{
  "model": "multi-label audio tagger",
  "dataset": "read English sentences (LibriTTS-R)",
  "train_examples": 15625,
  "gain_aug_db": 10,
  "time_shift_ms": 50,
  "n_mels": 80,
  "hop_length": 160,
  "input": "log_mel",
  "spec_augment": true,
  "win_length": 400,
  "arch": "conformer",
  "norm": "layernorm",
  "hidden_act": "star_relu",
  "mlp_ratio": 3,
  "head_dim": 32,
  "fused_qkv": false,
  "qk_norm": false,
  "layer_scale_init": 0.01,
  "dropout": 0.05,
  "inner_norm": false,
  "moe": "top_k",
  "num_experts": 16,
  "moe_every": 1,
  "expert_mlp_ratio": 1,
  "experts_per_token": 2,
  "shared_expert": false,
  "subsampling": 4,
  "layers": 8,
  "width": 160,
  "positions": "conv",
  "kernel_size": 15,
  "num_labels": 200,
  "mixing": "mixup",
  "residual_init": "zero_last",
  "optimizer": "muon",
  "muon_scale": "match_rms_adamw",
  "learning_rate": 0.0049,
  "momentum": 0.95,
  "nesterov": true,
  "orthogonalizer": "newton_schulz_5",
  "adamw_lr_other_params": 0.00094,
  "max_grad_norm": 0.5,
  "max_steps": 3200,
  "batch_size": 48,
  "epochs": 9.8,
  "lr_schedule": "cosine",
  "final_lr_fraction": 0,
  "warmup_steps": 90,
  "weight_decay": 0.2,
  "adamw_weight_decay_other_params": 0.01
}
Rows from block 3 of a small multi-label audio tagger, named by matrix and row number. Rows with one number belong to one neuron. Each number is 500 + 50 x the weight over its row's rms, rounded and kept within 0 to 999. All counts start at 0. Numbers have three digits each. After the name is the row's rms in percent of the matrix's.
After each neuron's rows are labels from the 100 clips, of 14976, where the neuron reaches its highest value: "strongest on" is what is common among them. Only what is clearly more common there than usual is listed. The data: read English sentences (LibriTTS-R).
# fc1: first MLP up (model.blocks.3.ff1.fc1.weight, 480x160), inputs 0-159
# fc2: first MLP down (model.blocks.3.ff1.fc2.weight, 160x480, transposed), outputs 0-159

fc1.127 120:569571521446459508542455576507492377520503601522431389527482582547583564445503493473535601465521520467460592455449492506482465516470506521491526424547516545551475523510538550599362583497538568629544530434509441491482471415499421489540461500528451535435481450466424402467510468502475483466496587517503567446430462480531501394469491494507473461635485523516468423562563524535498550480527482496460485538500491426484414415508501536519495446596450490526521494519592464482468562520509540
fc2.127 114:491563491503466562484543404456560515594477456505512484412450423446484474544495519443454440521499479607458486457415518487518458496499508464524498502436476552533500498546505625429581571549522498536529381590508559443540480480527603517407520469458522438440447537489479517457542488407526515445549447483448589481480601468451630542438492494610509529446538534557442559491473529601629407452511467579443500488523454501459476474467566526441490484539465514583475522460524503476465519424532466
strongest on: the word "she"

fc1.236 032:457475570475516527451434535448524494516624488531463449604580463524503520514529515477521503511510493299515542467482603514409516522488556541530463504420552560557525503498544520439601478502463488463464557592450548515461480513496601543453497489475479510480528481581493480443489539517433451458536491597432487548488496482529410459429475540478538451515512426488536504467571441438408558588541548524570416490492561478576421614505543557439518478461538453596576473477565459549456510544461489
fc2.236 040:511403447535540509504482437553452657507523544434426465518536499483503547504539482545482611470517473524506483571526551547457553503479471497530601590510442437559481516523447483468513496591604488527445502507539495594475474335492485508466391485540498495533523579517533503480482514469454498482533372512508474535455597539509543462515477410563396510485518453443514542594478575468528516551498504497508490530469530525462566497448511365532573591446501569453454555553548544469551584543439489
strongest on: the word "she"; the word "her"; the word "had"

fc1.96 097:519468575428506471452501537523498443521513624425443510520467629419544378502523513501544579469550574536579494454512440464475511533557461519513491615397387488525558485410488536451551562473563390456473497510561550533542488488486486452525469486468496448461518509504509497466462527492507474464566533403505508417480508529464560537526494592504474500527511589410535445492439470460604548629490462493495390598530528562480530523485420446414441479439518518501508480545468468431571468500476535
fc2.96 088:567466488509497501522533417500493457555413405504520502476530434553511418406538506407521323406512518445416520509558504601426497519523534525563505569464511489470577491565447484531397613500438575413514518475465484567571609464488514546513453469542468522472543482514473474505549433469437480528492510404496486476482478466501494416557559473466465398503529489539485542493479528462457497491460538533512464559559496516426505541553530595537489494508479368443509465410549496462466476549403589
strongest on: the word "he"; the word "his"

fc1.471 150:417570520479509507514517494540518434507405480564540618476544411525483566532490417545389479501467520478483534509548529345584569368419463549505434522502456492496561547467474472430487467549620427496489490501468559494566623489541508556520480455460444402534525444471450556498484527509476485556447478506530537468492495491445547501572501540494453501520559530463569484478527410419418467483490522483565543461516463543557526484559579499504381508448449547503522538460606458426506462497563570
fc2.471 154:476518476589518461555477493431546532592589545513484497448532552491480459495511585557490519478505622580526527516462433481529425589537458518458510477500532541549565448424472480603564458528538529541542543533493527536504591549548558484492536452464520551524510392502603437587438552521513585501598494360456435483567479620517444446467458498406499517412459509521469484473443500482499522543575445520510446505534442571477518501455468502564564500585498518538484475586483418508539568577570551
strongest on: the word "his"

fc1.285 087:574425493503541511572484483499401487518475547507489523519506482483551438519531417513482496506507518485448536525503532424488484463447465456473437515565534417563480442553567435482361500397482480598546532425493556529430473597506503527544546464541430652492512509449500448471402558462498560471458582560526534521508508505542496504436535483439480464550474555567473606528425555564490483512516547432552539527601394557455562512461481487546525504444471466406570453501604592425480431546521482
fc2.285 083:417438505549480416450462512557530481496434529464462498589534507489517499465491601473458410483521453492561453466499493430571469519455509460457506519543450537430463405508425588565603505509457598529459531505503548458471623524461564519520407405550399469492488521488422528530589512455509491514514527466437504492533583441439528508535482539438495547430494519394493455498516488399460416537536580554460548499445562606527470528446502548483513519511475487570642503494555451566539547494510395
strongest on: the word "i"; the word "my"

fc1.406 082:533484545403434510510523508559499517486519521644469423392409489508481504520557481476508555481585490515499518468537513485471493508491462516521588544411493462491502533517488456432584559446481414484497429537473487499515486510522558615457528558510560516438452542505530486415650576470453519543539568523467485469484521410469535561445477485520493468537436508496478456427544531589464509393427433466583436417521507498591593517606512443525463498506394429506480473485498472615599501490472452
fc2.406 080:519434528537513537501560522561439454480475464683523568571499505478447573502438446481511572472519504460607480522573519448432515475497400581442515457515557605515499469600469481612492490439568556504482470436527511525441463437462555509504401443500492475512563570543490487483544497570586516478559462593429478508572568561409493474422503495502510510509452529516481478440482537454562479524498439487547515428445426460494555521499469512493527533346467497455517450467469573572584532432507530
strongest on: the word "is"

fc1.90 099:492550391516468578456432566509488513599487500538472553478517509588494454390509562455499551530617480539557439442570568538448546445556460462533487445526530477479493443543492434531503575517459456588553473505496438493381451451488350511508388422569457546504532507527461493577605521440481453474468408511514518481536485450537504581516545473508546426529474515482481389467500460541527492524498462622568528513484605511524502495505472549517552521467518501424560548444473443462401449491462489
fc2.90 108:471551419422464500459520488489437463528522323471513483568458484466411355563457584412612468531530457521449490577489500565514532479489525431551481442454579503575522510517433475537512477442524538521548508474529503501528540502528538491557514601602427572471498468410444498452416549459460497405433490468505507517552491537493575542469488397447460466491485412499418518495463444486517600548474487456507478475530498523495577529583432503467500488442453492491558607497583420492451480519522454
strongest on: the word "i"

fc1.378 169:469447550564501500491521554587521478514559564556534394506476499449469490440514491534452467556550581576590529530622470517481456480549524541529423491471430480519422598425477501503503468533511504466516555454411483403547629514527523533498516388455512457392500478539495576392491491498533554521466517426492524453468507566454462443518585494540532511485478495515492478491495478485551473556385479514551416385455550482441436483458536599350548549479504500472583592461479447516531491519474532
fc2.378 165:475506465472573501521511548555480364579457513510494461455489531547508532516560505431615488459575592485490508573525551524532503514498424634464540509495461459512443493565470537518502504454438438481579604498503416359537556509490451599511508551496528496516483533588561456557455497488476478468575511582486549489511506535636538520487516517450551484489489413447541420503466496445502481489459443539414542626508462514498515494529521485487557603480496507497513537471537486471603627604423479
strongest on: the word "be"

fc1.472 155:495505496538495518421470441508435487579487531535432463649494682536482516431529516511506437463583449546442464558427487467427448455544515422543519512479460498548554434476467496538562483427623491472478512527410425508543486522489426467417475501506580589508512451553476592489591469486534553540508503486425499426521505513472497439517463524404458478529576449484535492458478547489552539577454560490446517429482527551410535527537467547453465570647503545476505467467451432557543509508534489
fc2.472 137:512503454472594499530500402438516598438536419461463535500562547456391502542437426500468463439544485515506558448541551542486484521501433504430501489362554606562485552401473487520522512484562584580493451404516530532535503457537547524514471485531464489543500502489510464508458491572465555450450503436493429456482481478567573471580497536558461449448454471542531401529502469413525532469519625466593434413475515504509482498473492471548440450569454523520439570455553540477362482573422526
strongest on: the word "he"; the word "his"

fc1.440 092:616482470512451481382452469548398529455523454564544488549425416565539491420519487494475481570458476532517497567582439413522512553543443576457508563521464567475502516531400497451419553436498530491527483453631538585463550508478526485490479591478486483453446554550580573573504516478521496543457528502527401525485479539391448459578462590434467446448530480364518472534485429566511504554534477508525461580479527524412423516530482592508423519504496510442472480516533465479524520546537554
fc2.440 097:504535435538554500513468517434550491471404461503494585568436477492419514501501522524394438457549573491460423498526465537358475588517546466453510456522625526545457401437529494535505546550524434473451461473538476469571517450492460505491541446550449531565425537423579391475455522495499539495451484453560509528421415389548500489516589483494487504560478561545472500518626459469443560486421500461438427508511536537514519534446535409502495477481504611563495553478490495584565430537496566
strongest on: the word "he"

fc1.103 118:520534390475560458508582501432523528592503497437559481551489481571492498622485526464586564466454558508471478550452555453404506429541400524532500437620490494452515503473492556444432478512399491455477483536511492466400465474479550487507470462499494527462552466550513493481547483438491512505506479465625519518483508532473502531561424495635474495479474561559551474507497371465462452530370532422528544469558430510516539497655511555464462492506589535516481543402508503570542519459478436
fc2.103 126:483520493431559514507513579584484543553536538568477498454480422495491486465522407443555538566513488436479532467391525521544438495484466408521447516507495441536448408450441550553385483515388510519463529563507417510404544519512519517551478603539447528474539518494446445455445575519509453527610551463491582562421392557442403407521420442553511547475484505540524490541548496444453465536518446415517451558467466459518509414555433479448521497509603530528486435453473538448459557439455516
strongest on: the word "and"

fc1.363 129:532554509506505493447560441555514493496446521491485405472534408457509512471617498526450526471486585559470593532475491526449386450437533449542512455488416462555501437536492482445567477516542400460461424513612544474413511455570496466491533505464514579522513567472519514497582473493507573453435534489534473607527559559437484435517449474491510579506578516647529462540496500493497505513533402448493410629498454493502445433370453505513510533440571550561510494431540548488546542430511508
fc2.363 124:560427518514503528491501428456426480421562502543490497510501536596538512441391541439468566542498499449550481428498511473457526600530521492535507455505543430441492517488552436527511424471494470489467534548462468587355465469483507473485560530515541554567475516501600519464480551499571479427529458518447535432453413513502461562404538497486587531498460501425684551482442476507500450585513472514534604553471499487470534416475454461518439503561419456549486467487529418444499514579428381
strongest on: the word "and"

fc1.314 067:543564554410552429582546450579543491507364475505497478514461505512483471522538532491505460457468522431521477500522474478480506400559434545522479502605526461495456470563494457502425508495499448453560489458545516468442579435424517497499546467424443525546519437506552517558453567505453422520530511500430504495526537466460504530532545497539482482342484546458642430555647512622502428559520494470454517528556575510532500457495454448530413535521519486488511522531665483527529451423559514
fc2.314 084:506544526551446538521572544475442531424481431533519514448495541436440430448482526495599575557451559548508491472503556462518536541544574447532442508536461557608518434468574568462491405462494556528553505546454517547494431423419603543589390539566487521348477522496511446502524557449476473466446539493493466523529387501516435481424535541445530493475471392462514494464511458550415422532495491514478498502569423525457529546494465430538540523568552543561420483412507525590445516516466440
strongest on: the word "not"

fc1.385 158:602512462537555507520573483464451424439512509603440413484476484463574502479580510409505518425400584494500459561486516470581413504577522471610476535428460604438461499455493413484490416462541483412449460532517532506531503543574468526379516550479591494441471530544408506508492469516488565486555539450475499544446455469484456464490615414561446484543567516431408530509517527484459570522580520487513479503580588562501408557467532531460470517480542437498522474495577447490548512497525493
fc2.385 154:547481488587501562508569507535395504596470488527532562513501503514431505538506412551515510512456613491425548526484449539482544499414453541529461466600465482460629481552486439422524561427480488435469532444487512546516530549457543468541582534531426541492478541444605522591341479462471490562505566436542563550493457557589565406492485575506565564455467400457410483536521578506527494488521519488529587426497519456511515460525472501483471468483435466406482512563515528449530444465532446
strongest on: the word "i"; the word "with"

fc1.0 089:559508363465415535479452508564439499456519534519467549458527428593492470448437552539490435544401605549465488478549383503551499531504519362528570439596549447529533486518460506561536449479466508539529456615565418551471533513580536519441530446511543503479536590492572474556459533444578500437497492427470571532532450529435546566459507578495506495497534452524507459518465383536464399500566500554536464433468527533509512552467445503512520449477496486518462531478583510424466426486545579
fc2.0 088:466481459390454472484475559473534495444521477476465506518459533509519483448517530541581475512508508439505451531459456452526445608521499435519554503588539477506523563422503479612533425538456425497471542462544568485468441506500563600544422494584470493617443439502407369479537584490501468472424516521544482484451482510416586462482635457476506529546496537460527447531595546499518532623519584578412530491507507503503500522493470437495498496529446563509505597400490412503528452464567421
strongest on: the word "i"

fc1.277 144:547451428481488494549452470558614575464437527553532431475492509501541495491489508392463524597463512493375514526502454431526486482494455456455484560550565513557554414494518582464482525513490475466538546435603500548567484422394529585487497474601431529422534508489535499543583466436464464458496408538577518419459419465445397511506477538570391498541472502510473546517547406491479526523481466523464477589530454520535588598487446511459537500551457527490439496542605531474566489463568452
fc2.277 151:541493442453547454542516559553450449507492552480399478597478554471442479510531439568445527527415576527478569448430466560490479538532495571484546527529537490478501597391527522547539494552524516498466542568482448508430519529550477508474482577514433429503483527494471522501526460535530447590461442593454421498605488461489525411482490473510530512442443473486406543425443530443505457529477664534407454522464535500533547505512593445563504435393538545479525430583388534446472458444537561
strongest on: the word "and"

fc1.194 180:407529504453467545529534480460480536458515609506517497373534463412530423567511552532551521573494555486503515489509470529427478377584565424539513434484513540532486493519421464510373520504488499511603497464486547476468594490516439499575516437493449491554560459520456406499587561518553513501429487528502528438487426528572471480519479534396431540447537551505560562516557514496516373568447560445432441466431564480442481473434441516555481605510511525560487515467538487507446531512460613
fc2.194 182:541492530437582501525490563502543435496447511465493525460507492488501469466393479464458518529467468550533475482461466476361487601612555547494486509496534467465504537553443528419493513469490544519506482472403447421515408509373518513471493511512572518515532495490456472646537510448517520462571491625556481474533476527615469496475475445522511509566465509514608554667457624580510478503515612523555547530519525517492481480519488507495485575519521536501513531465495516491370389537426482
strongest on: the word "not"; the word "be"

fc1.274 129:550491510489397474496444524380536411532499520498438469538577432406508512529506587496461483439392589504437394538542425474509531499533549501595489429435407522543620396552544531546523555522461512462556608480463495506528503392523484458435523458480449453498466375424489519533526529520481470393530435571479507507513515540468534448458558448481538545523538533459493528520469573558506544519566499538552452531457538519430560497488495539578520590450581492522483577400494482516496518546485517
fc2.274 132:462520499557528500508469519516520491508586555521521380501521532450438516444440562473528534409493374544500479579455573469443494432446552419531389441414549421458507469540499388456446502509461497478553467547500443509444416512505580471422492448506533471452420548471474514475466467490495490470564508526465555480427513499579484488509473554516498477497618588583597487561389544468511480382545492471453560524508475542550513426465567508549486471504512578384482451457437539551530545526556582
strongest on: the word "she"

fc1.108 111:401557622417646424490558503532522478547502462532552553542495470492477563464410476548557465551380456430444487521466442455492567560477637438516508467566471520494478468473509511503478484500447458535491509557459466522480531507477538502463597412455568508491530475519479451512406450519453480496484470452589489470547553501439473460557448550528628486619496515578447519484510601431471445490479439478506553536403533502535491443557442574460453593524419485532405489510474507467489525521516504
fc2.108 107:538528552498557536500559439532457583493660552529518496479532477564567424418491495419563571454452467538520513446414496474423457402520532522542480552499484594513444437516555499430536510371498495385512486499447470396525475477491485472496538536484615584501440413442521424556513524486604463461477444532528546503530470418573456508506470536536528535535425448451498579493512504600443513516600490543540510565495525509494419454526533426529529508496479526492575415448495547465469423549505507
strongest on: the word "she"; the word "was"

fc1.42 051:543560503484466518508493522529470513583504541348461563553472421470408570476530572572482532532542473549520496539466472410444494458589579469560526527570450441428521454446495426477487537528473448484501565457428617444501420558513508486539404527487520516477505585385465419459579506520515490498538446515505454475434573619598552489489466520500418539447440562464581466521486576524459523518453531576503542545429524445544491561522561474468477464522514465502472575530439587470496437531513588
fc2.42 052:548471569524619589424585538563548508444462548445480476528548410470512496536495452461519504518556476373492483498536527525499484493547596480649351470530518424544468508507505568516453608468394437441575458466492380513485431547553530473525486408495500411505539528507476491539552503457474433617561523429519601477452525467504443504508514397481583465451556515452474436469518536469531508492479527446458588556458496519480494529487487545465511536518527536511553538518538526550518557526432485
strongest on: voice: male

fc1.119 127:499507519454511480559488499440513457462462536442442426376516457551453482458494506468475546530459495425513522577596471479553563403497508468545483498438451521524475543473399470595508399540418500455541445515530525575601518498530554485520501450480474432479391491532475616568513494483554477494489525544585495503473509552394521518480557433539582475499533474534540411352532479523548547506538530456520481503521446564505538502541510425519476456476509451645550598456573491402406553551494527
fc2.119 127:585538599560576548470496549550515512543523596524567481470516521368519542600510486590540520500567471557483501608512513520453414502547465539521510556494447478486596560447594459518468558554541454475436519465507593572434479515442485438424519500480463506538541458500611493477487490450496598454569461535567517515483475571439496441492520525458477494437490503549466494609452529457467559458498559535571373468493547434480463469527502542477438441626447478430458486563489542522497437526554427
strongest on: the word "his"

fc1.33 154:525562534425427506481456593476474538489495607385547509381540470541535465556444543573462537511475544548426447453567490521470501417500575476493423531474476483480448555630453532487456514453582482481593421588463521516460414518470521529562445426476487480390480510548509444528478514415525459491511496430457603500510527614511536513488500502442538535543553574545570515457573422555484436456504568476540492545509530518448416568417498458452598493459503526423549516430493456443490517511518508
fc2.33 155:574474526501548500566501496549605578500513551559475468501485562566530469522702480491453532446543597449378491422546484565547580524449483522505503544466470475456488457560430497523510507492533507498428446430496516429541475509490494491508462496467544535482494553475441517515478521479472371535510568467472542433498453474523584428587563478540607540529552514510539578422480437491502434474529595492468495496444515527510516339528488541467519475410461554490551517585514551446484535415414479
strongest on: the word "not"

fc1.324 060:483485411493530480566571534477439434525562360508455409522491399474456466474533549576491491511516520499545588443528437488563509492357546487491460519306524522542460476507543509510487497490512507593503517483496489510393476542547487497566526515522507558483460493443502567483483534548480471500488523623510436491489465518493503474478489571502538509550494478644527566403525455424547473423484481496516482512566402429459493442543526514401482590480585450472481488592493565510558514476593530
fc2.324 058:541538555554432429568478527471497583535430651503488574510504497557513528564418470515536485512561515490505541463498550502492499487550465548486402508538505514498527456482549526458398413390487500556531510526457616498410571493516546532424590520518479449392545617582543438562503523458458504562467511546634572483522497474487441583562507540425479497524544454476487438528481513475434551627466575517465473533568538454509547590497576525558567517528524514549465527460473556509465550512480529
strongest on: the word "be"

fc1.417 116:432532466404519479444529518556454495535418597393512571552529566462483552463422504572541532533597452567565520568535496499557465527624486461503523537465478487485508467490535531569523438549497493598493511494480520510445427472421458529514480475503488500533482457489539503448466442491381456472445477494505407540543512591517498488476592486443470529490508553518582489458481525429415486495447469461549354430537480576402584499533537494526448530471533447537512543601525486460421544616391485
fc2.417 111:440537516449473454416500460448528540465400475598525541476481457553593510523535479489558525408504522518460427512510523414432452474499472519507520403531614465529494545501520513445490520596530487490514530391473487455531493500470481426477533438567411551453576454390474468469474509526431482499409503564540477478389503552428460457521538523460514506487601412443512443501468460534449415536577452569459507564605443460607498568527536502458501411495527503577559559443573550516536449497442551
strongest on: voice: male

fc1.116 088:594505489538479445496506509501500403508461470522485458503518571416436366519496431555547500526449504414487491519494546491445503583532588547528553430367492486520464414517465521489436530551532586623500517459548429525501478391506476581498607445473426501471535368527489484506628483501553525468422473475498500619537507470477515584534461600478483528526481533506516468523517544621471452543520484578463592512514474471505516511501410471464530428588541530527487495522476455461504494558523431
fc2.116 081:543488578522554531466489481423534594563547618544461442511498532470577503495527587549488498511495468540541516537535447507507578466387534472553531604563533487462471504547511473561456521510473601545417571484505454510453514390498475569484399558481514514513439527449489495429454440502491532476509540516529593456507537469532489472498456350473614445470574518595546504543523568427497503439408438538450444464503500515494613443549532453573512541456444536499607471512549422449431479511541485
strongest on: the word "be"

fc1.334 061:457419484416473478450555562551460523521525519462522504455524470509472499466463494488480484484620499494513527495454377541554529558394439377483417544454416496477501625520442466548584498423479508529476391493423499509516567547534453585551575538457525482514461486446487486436522506526484528577479501458533474514425576533625461454485505464461511539619414509452482550477533544537529395512570545524487449514513425469516446536502558478416533489552599474420607522573502474476531538496535570
fc2.334 071:568477528526499459562529469474501465529470533479500552575549502543536452530544417611460458513505494456460546557477522507593598429664548607493453549473467556550495428503608549450339608490562569462465550516563491471511522540512481481575471475553442409495579584526510541513541481490417435510558494573557527481546493529448527517541491559485542507582551494365483416488464418516492424484460479531515569577499485548527453530490481471435549545460497467534515467467526464468498529494463543
strongest on: the word "be"

fc1.342 107:501477555497467482428569575494483513557505604471517441458488434496469485579557478488509520499525469479467533514517498389443474507548440572466559430453435499554466473403481512521465510517462476544513480504527545487509501540509562530551476380456545492497528543514506533544422465513468455545506594511480425556625536509477466519579512471413486514417534536474523484418491435535504619522490527455557436473525497489458509590483539464317581551558491554477531538526373416539615446443493392
fc2.342 115:470516600491602434505498422502541467451576486575537428521497447478563492416535437472655515568577464513578546563444494475445430483446541569561495607489560396570431462529501484506527524584496458473488514513452593430457491576493469516451494477543429499589443512504497446483506554529556478494613500506473519504410580486549524497488559503593594479475449605590417440452533420526482500527475470480546442536488510506497416495447546497493466517515458461474574529521482575470431502497518468
strongest on: the word "be"

fc1.69 109:558663484460495433553462408530463529468400528450438478376411521534556413505509557532507510438584420500415597536429443442475433482476524471508467508447499524532556595504472421558537460512470516571510525456550569506479487513541545513483472528571492490474518504541553495466450572493478412489475487536573503495572466471441554533482501535472515507493454552496575484463453521503425434487520434406554509501532566490534531423519508506630492464456500491499457431673531500471544479444499593
fc2.69 102:522535446522512460563501599471542529533509453604514530466436484500536467477429474462540494554462577590581487460445527413466560511521490563487455502460461564608486529474551510561490446575498514535519407443486518587481604514540495572537481517429549463581518511396514485521478568411408545480562439546476442552448545589526572485406586530504594509526548401500495582520516493496413453503533603557502494493549425474460506432534486510493489520452459460483429430436412470506542462501437576
strongest on: the word "i"

fc1.13 059:514534421487524438455476507549446491516556526512486483546438552545466587484493517387497531578519394512494551537471435476519453567515533533519540594411492560434512395488516457540477534500553456494553440492499395617451482565473548466562475470470418480474542449399494474501434496439543526487458548490442562537552504461448591463534424556514498539525475464424449469609499489424540521442524504567590465500561580538388482445513515521499516491471589586415429476554572418540521495586498542
fc2.13 065:453487454495518395580516487465546464547451422485497476426514330460455460426536568538515503510492515442523524438447476526465476567436422493539479466471481422435483508474472475520418500621431469553547516522389563435531525530519401432388550370567456545561467461480531473520504485482487574528433516496533440481540463444550532454495573411521479540517512527523543448523506536525454533484435447527507520477510433484478601523508521437483514489430502541474553575371435603520472446453486457
strongest on: the word "is"

fc1.28 093:583541425492416458553466609458503378464468533583508452428463515523461490435545494486461428461472473540402543500434538477459608501516503537448467524496486551523577520490511499564505488515465528509534567434583488398566479402516406492437490536464496471539502513482437457555451570455463493571437485493529579447411425518467535467529495506513497597639545543501481430497655485574484505484477580518497419566547511436544524478585531470489490437519528436467488503570488448514454563482561515
fc2.28 079:420462553503528541436490431442479572604625588449513433494540518497472450483538544481481535495500509544457499513438542459483517540557534461470451507442441486480451527544533496475568555480558561534476424538537452465522525503602528584581519587447515416505461482457514597507505482396530564501492516562448523444525556510409588488329449528470437444437464559448489556470539498430396420445488515524528404531500505517427592521557474490566459485506494385455485550502478538504471435539524491
strongest on: the word "his"

fc1.335 131:533542531456531447473534489480538439515593563474517457531496456562399451551563504478464559505398393591575514414612500459530562496430488447577444529454430677521390541567502559453514482479448456511510469565578467547494517520499484510472532459429462469487519457556451469562501454573507514465424484516484500503511473479498538536606442498605456549528505497600407451556428511498425440470460514446478574634488494521509569482473492442480487526471536466524506534566541507481438528530507457
fc2.335 124:495472425538414532540453447580481490557486568467476451543493541450577604468519407440558489461580474491622531474405496397464446519454575573524509516525490493521579487471484502510550544406539518506463433516471465526408578510463490563512487513460546499494391572426529543493543537560509583530506465502526424414546480458400464482486493437506419451546505521598500488554531496491459461520451543511437441558499505532504413571451497556418515502438574517453531492564561469500531510594428375
strongest on: voice: male

fc1.299 120:474448549412576498487477537562459412557495468585545452493467442509428511493516502491437542556517467516391500439475474402369487490592457515460456477560451537492455485440413407500449489491537505496503518488445532443474459552550491583519448458528529541479558466559518558416493446467435487574561520528465557484472425532596414599567448472512563466459490477565461522475495583485541497565445548499495543560489503534567579486432650519424498523526461516556475572528562494614519434457494536
fc2.299 123:413452479488539475449486477513482480516629557533525557588549571577565489505603528417478449467458602437590497532491455484614432479456541561408453551448478537477504503469514500470524577515422481602508468410483440534533513512529494550460515454485398477450511483576443493462471526485541495517594466470525436488466468515556478528473460450513562596528528494552462427423460485437469487489509465468612534590479492547504461532484536493566533508481627451569531522414435574444478568571562532
strongest on: the word "be"

fc1.336 071:528546499423568534503553532575545528567492532440581453537487577561515478565461499481571526432468516515511566495509650429519494503508540542508438522468511572425471581514547423583445503480413466389460466561455466420459485493517525492523503509535514568486607581531511592569546495432453540426450439441584510591466435478479451502491400544509435576502451500506533463525474455419414462519445430518554562441518552409499518493541495491497459479494511540436489475444425467568393497520487434
fc2.336 077:440447417470511464469519551484453534525529522490365520458502480502497528481507464478539508509466532518425571561437429491479456562483481458500446547490507473524506455451474552469437503525568497618502534479398433590427503476464407429486430577398483597525479478518431432446460463480548521402460542487457488484555516517539515472486495447651475425516516435541542450473549484491447488559437469495533519597539451460513502462481404423584479486517486590454518459329478540561461487498440580
strongest on: the word "and"

fc1.317 123:477500564409568418610458509529536361446463445474467489522467509450475412587514545514601563500505647533611495471560398535536463485494481517544521515540561532462489410526427467491477478496427489511538478569470538477488523495509420432458448431511548488531484493472488506482555477547482461527467528404531413532425511440539457501476464529574479466497517493487522546592640597460530490585527504475488503502570547470416422432554550477578434490520481498532512480452493452513466515440608458
fc2.317 135:556527454564528523438511494495511569456414525491521509466548490559508467577471468457610472461539456541460498478418618462484579680491483427508511606509562528559521458576560464453373463551491506552497491468474527505472421501525469538478446512538609466539493460545470509564555591553582429487382419560480573522455530468495523532576518582532555451433499439436479527488516557517554473495523484521544479479514539510517494424526421536494494426458456457526470558418478472505538478590423452
strongest on: the word "she"

fc1.15 098:490612448482489435537464489544466507398517514542344513571523520602509444482470515512514515537595490395441568470510417536496486441546489417460572396490546500494449443454402525532446588517497515529449437524475508495416487455551520535548441517451465514445564510503444494500510429592597487441533475493606454535635451489519488486561438483448508518542509524448466494497574458489460576487561494561505494490441442499494516552532523554548620457500486533509481524464401500506532499422551603
fc2.15 106:558475528472474545413520432538519432510561435503487486539461507483545468563437547485448466426450500582513448469407479528492530535525491558503566593525447487489594554580538544541496448396553512468561504505552534427548459500460517508447557507504411533630556535457505567435487522497411451428555458512528417528470430523430617533447535556470473493475503506522579514589487598428498441473388568515539541553604458491449452458538442434456417553540507480522547491427498463527531465582463520
strongest on: the word "i"

fc1.329 073:508557400547454505450576538461528439452454541467530418436492526434508500490539484485565547582432563527478521470531469531481456563516534541558593418427425466484501605506504502536514507426458441617465551473559471417537473470528561495465397492619473454477485415569475472454490511414564490482542442498464371471639476433465494444510542558515540519464480432558491485511478473587433481521492477529551566501464509451517594562514547605460503482546537534474482534451526527473432546435519589
fc2.329 067:416546431549559467452428468520569512519402442610471417515512396544461472405509520430572529460414509477505470518497507495466448442491570513510530441546467510489550566597480442483492472485498540575463574501497538420459537473469482513572518489380569584402416423503481445480543566552543457478508495487539541563491577491403473469479467479509503528476487545541497468468618517418556518448513555542487529488502460494615576493547492498548483482529620523553407473529437516502550409443472434
strongest on: voice: male

fc1.156 059:420557541458465510468446511563450540565451482558585500410457528602492502458479606443485475560481498640420487426483511515464408529519559457451444514556445493584491442555528542451481530420510530524468519513439453586472508557530474430456439485456616521509370474461463584490491561470535491427476490497523577496561555629482474500533482578476484638490524473493573550590433460459467469455566445521468450477485456419506515512447490471519564503597482461518508531460489547461550519495499518
fc2.156 068:602538509435547483560456471456536579505511491560440521509488525515515552539628471480480476493405581418499475513528410577516579536511570467563566449515533561500549577494499582558506524549485423488422493443580518495510485595444452556479574535467506516440501460470488435526531550469508445568472591524430481497458428446451517535536480514434538451506543537558430436432523550530503591436493531482494557524466417449382494519617525521508539505471520480554412608472477590419550556479496437
strongest on: the word "not"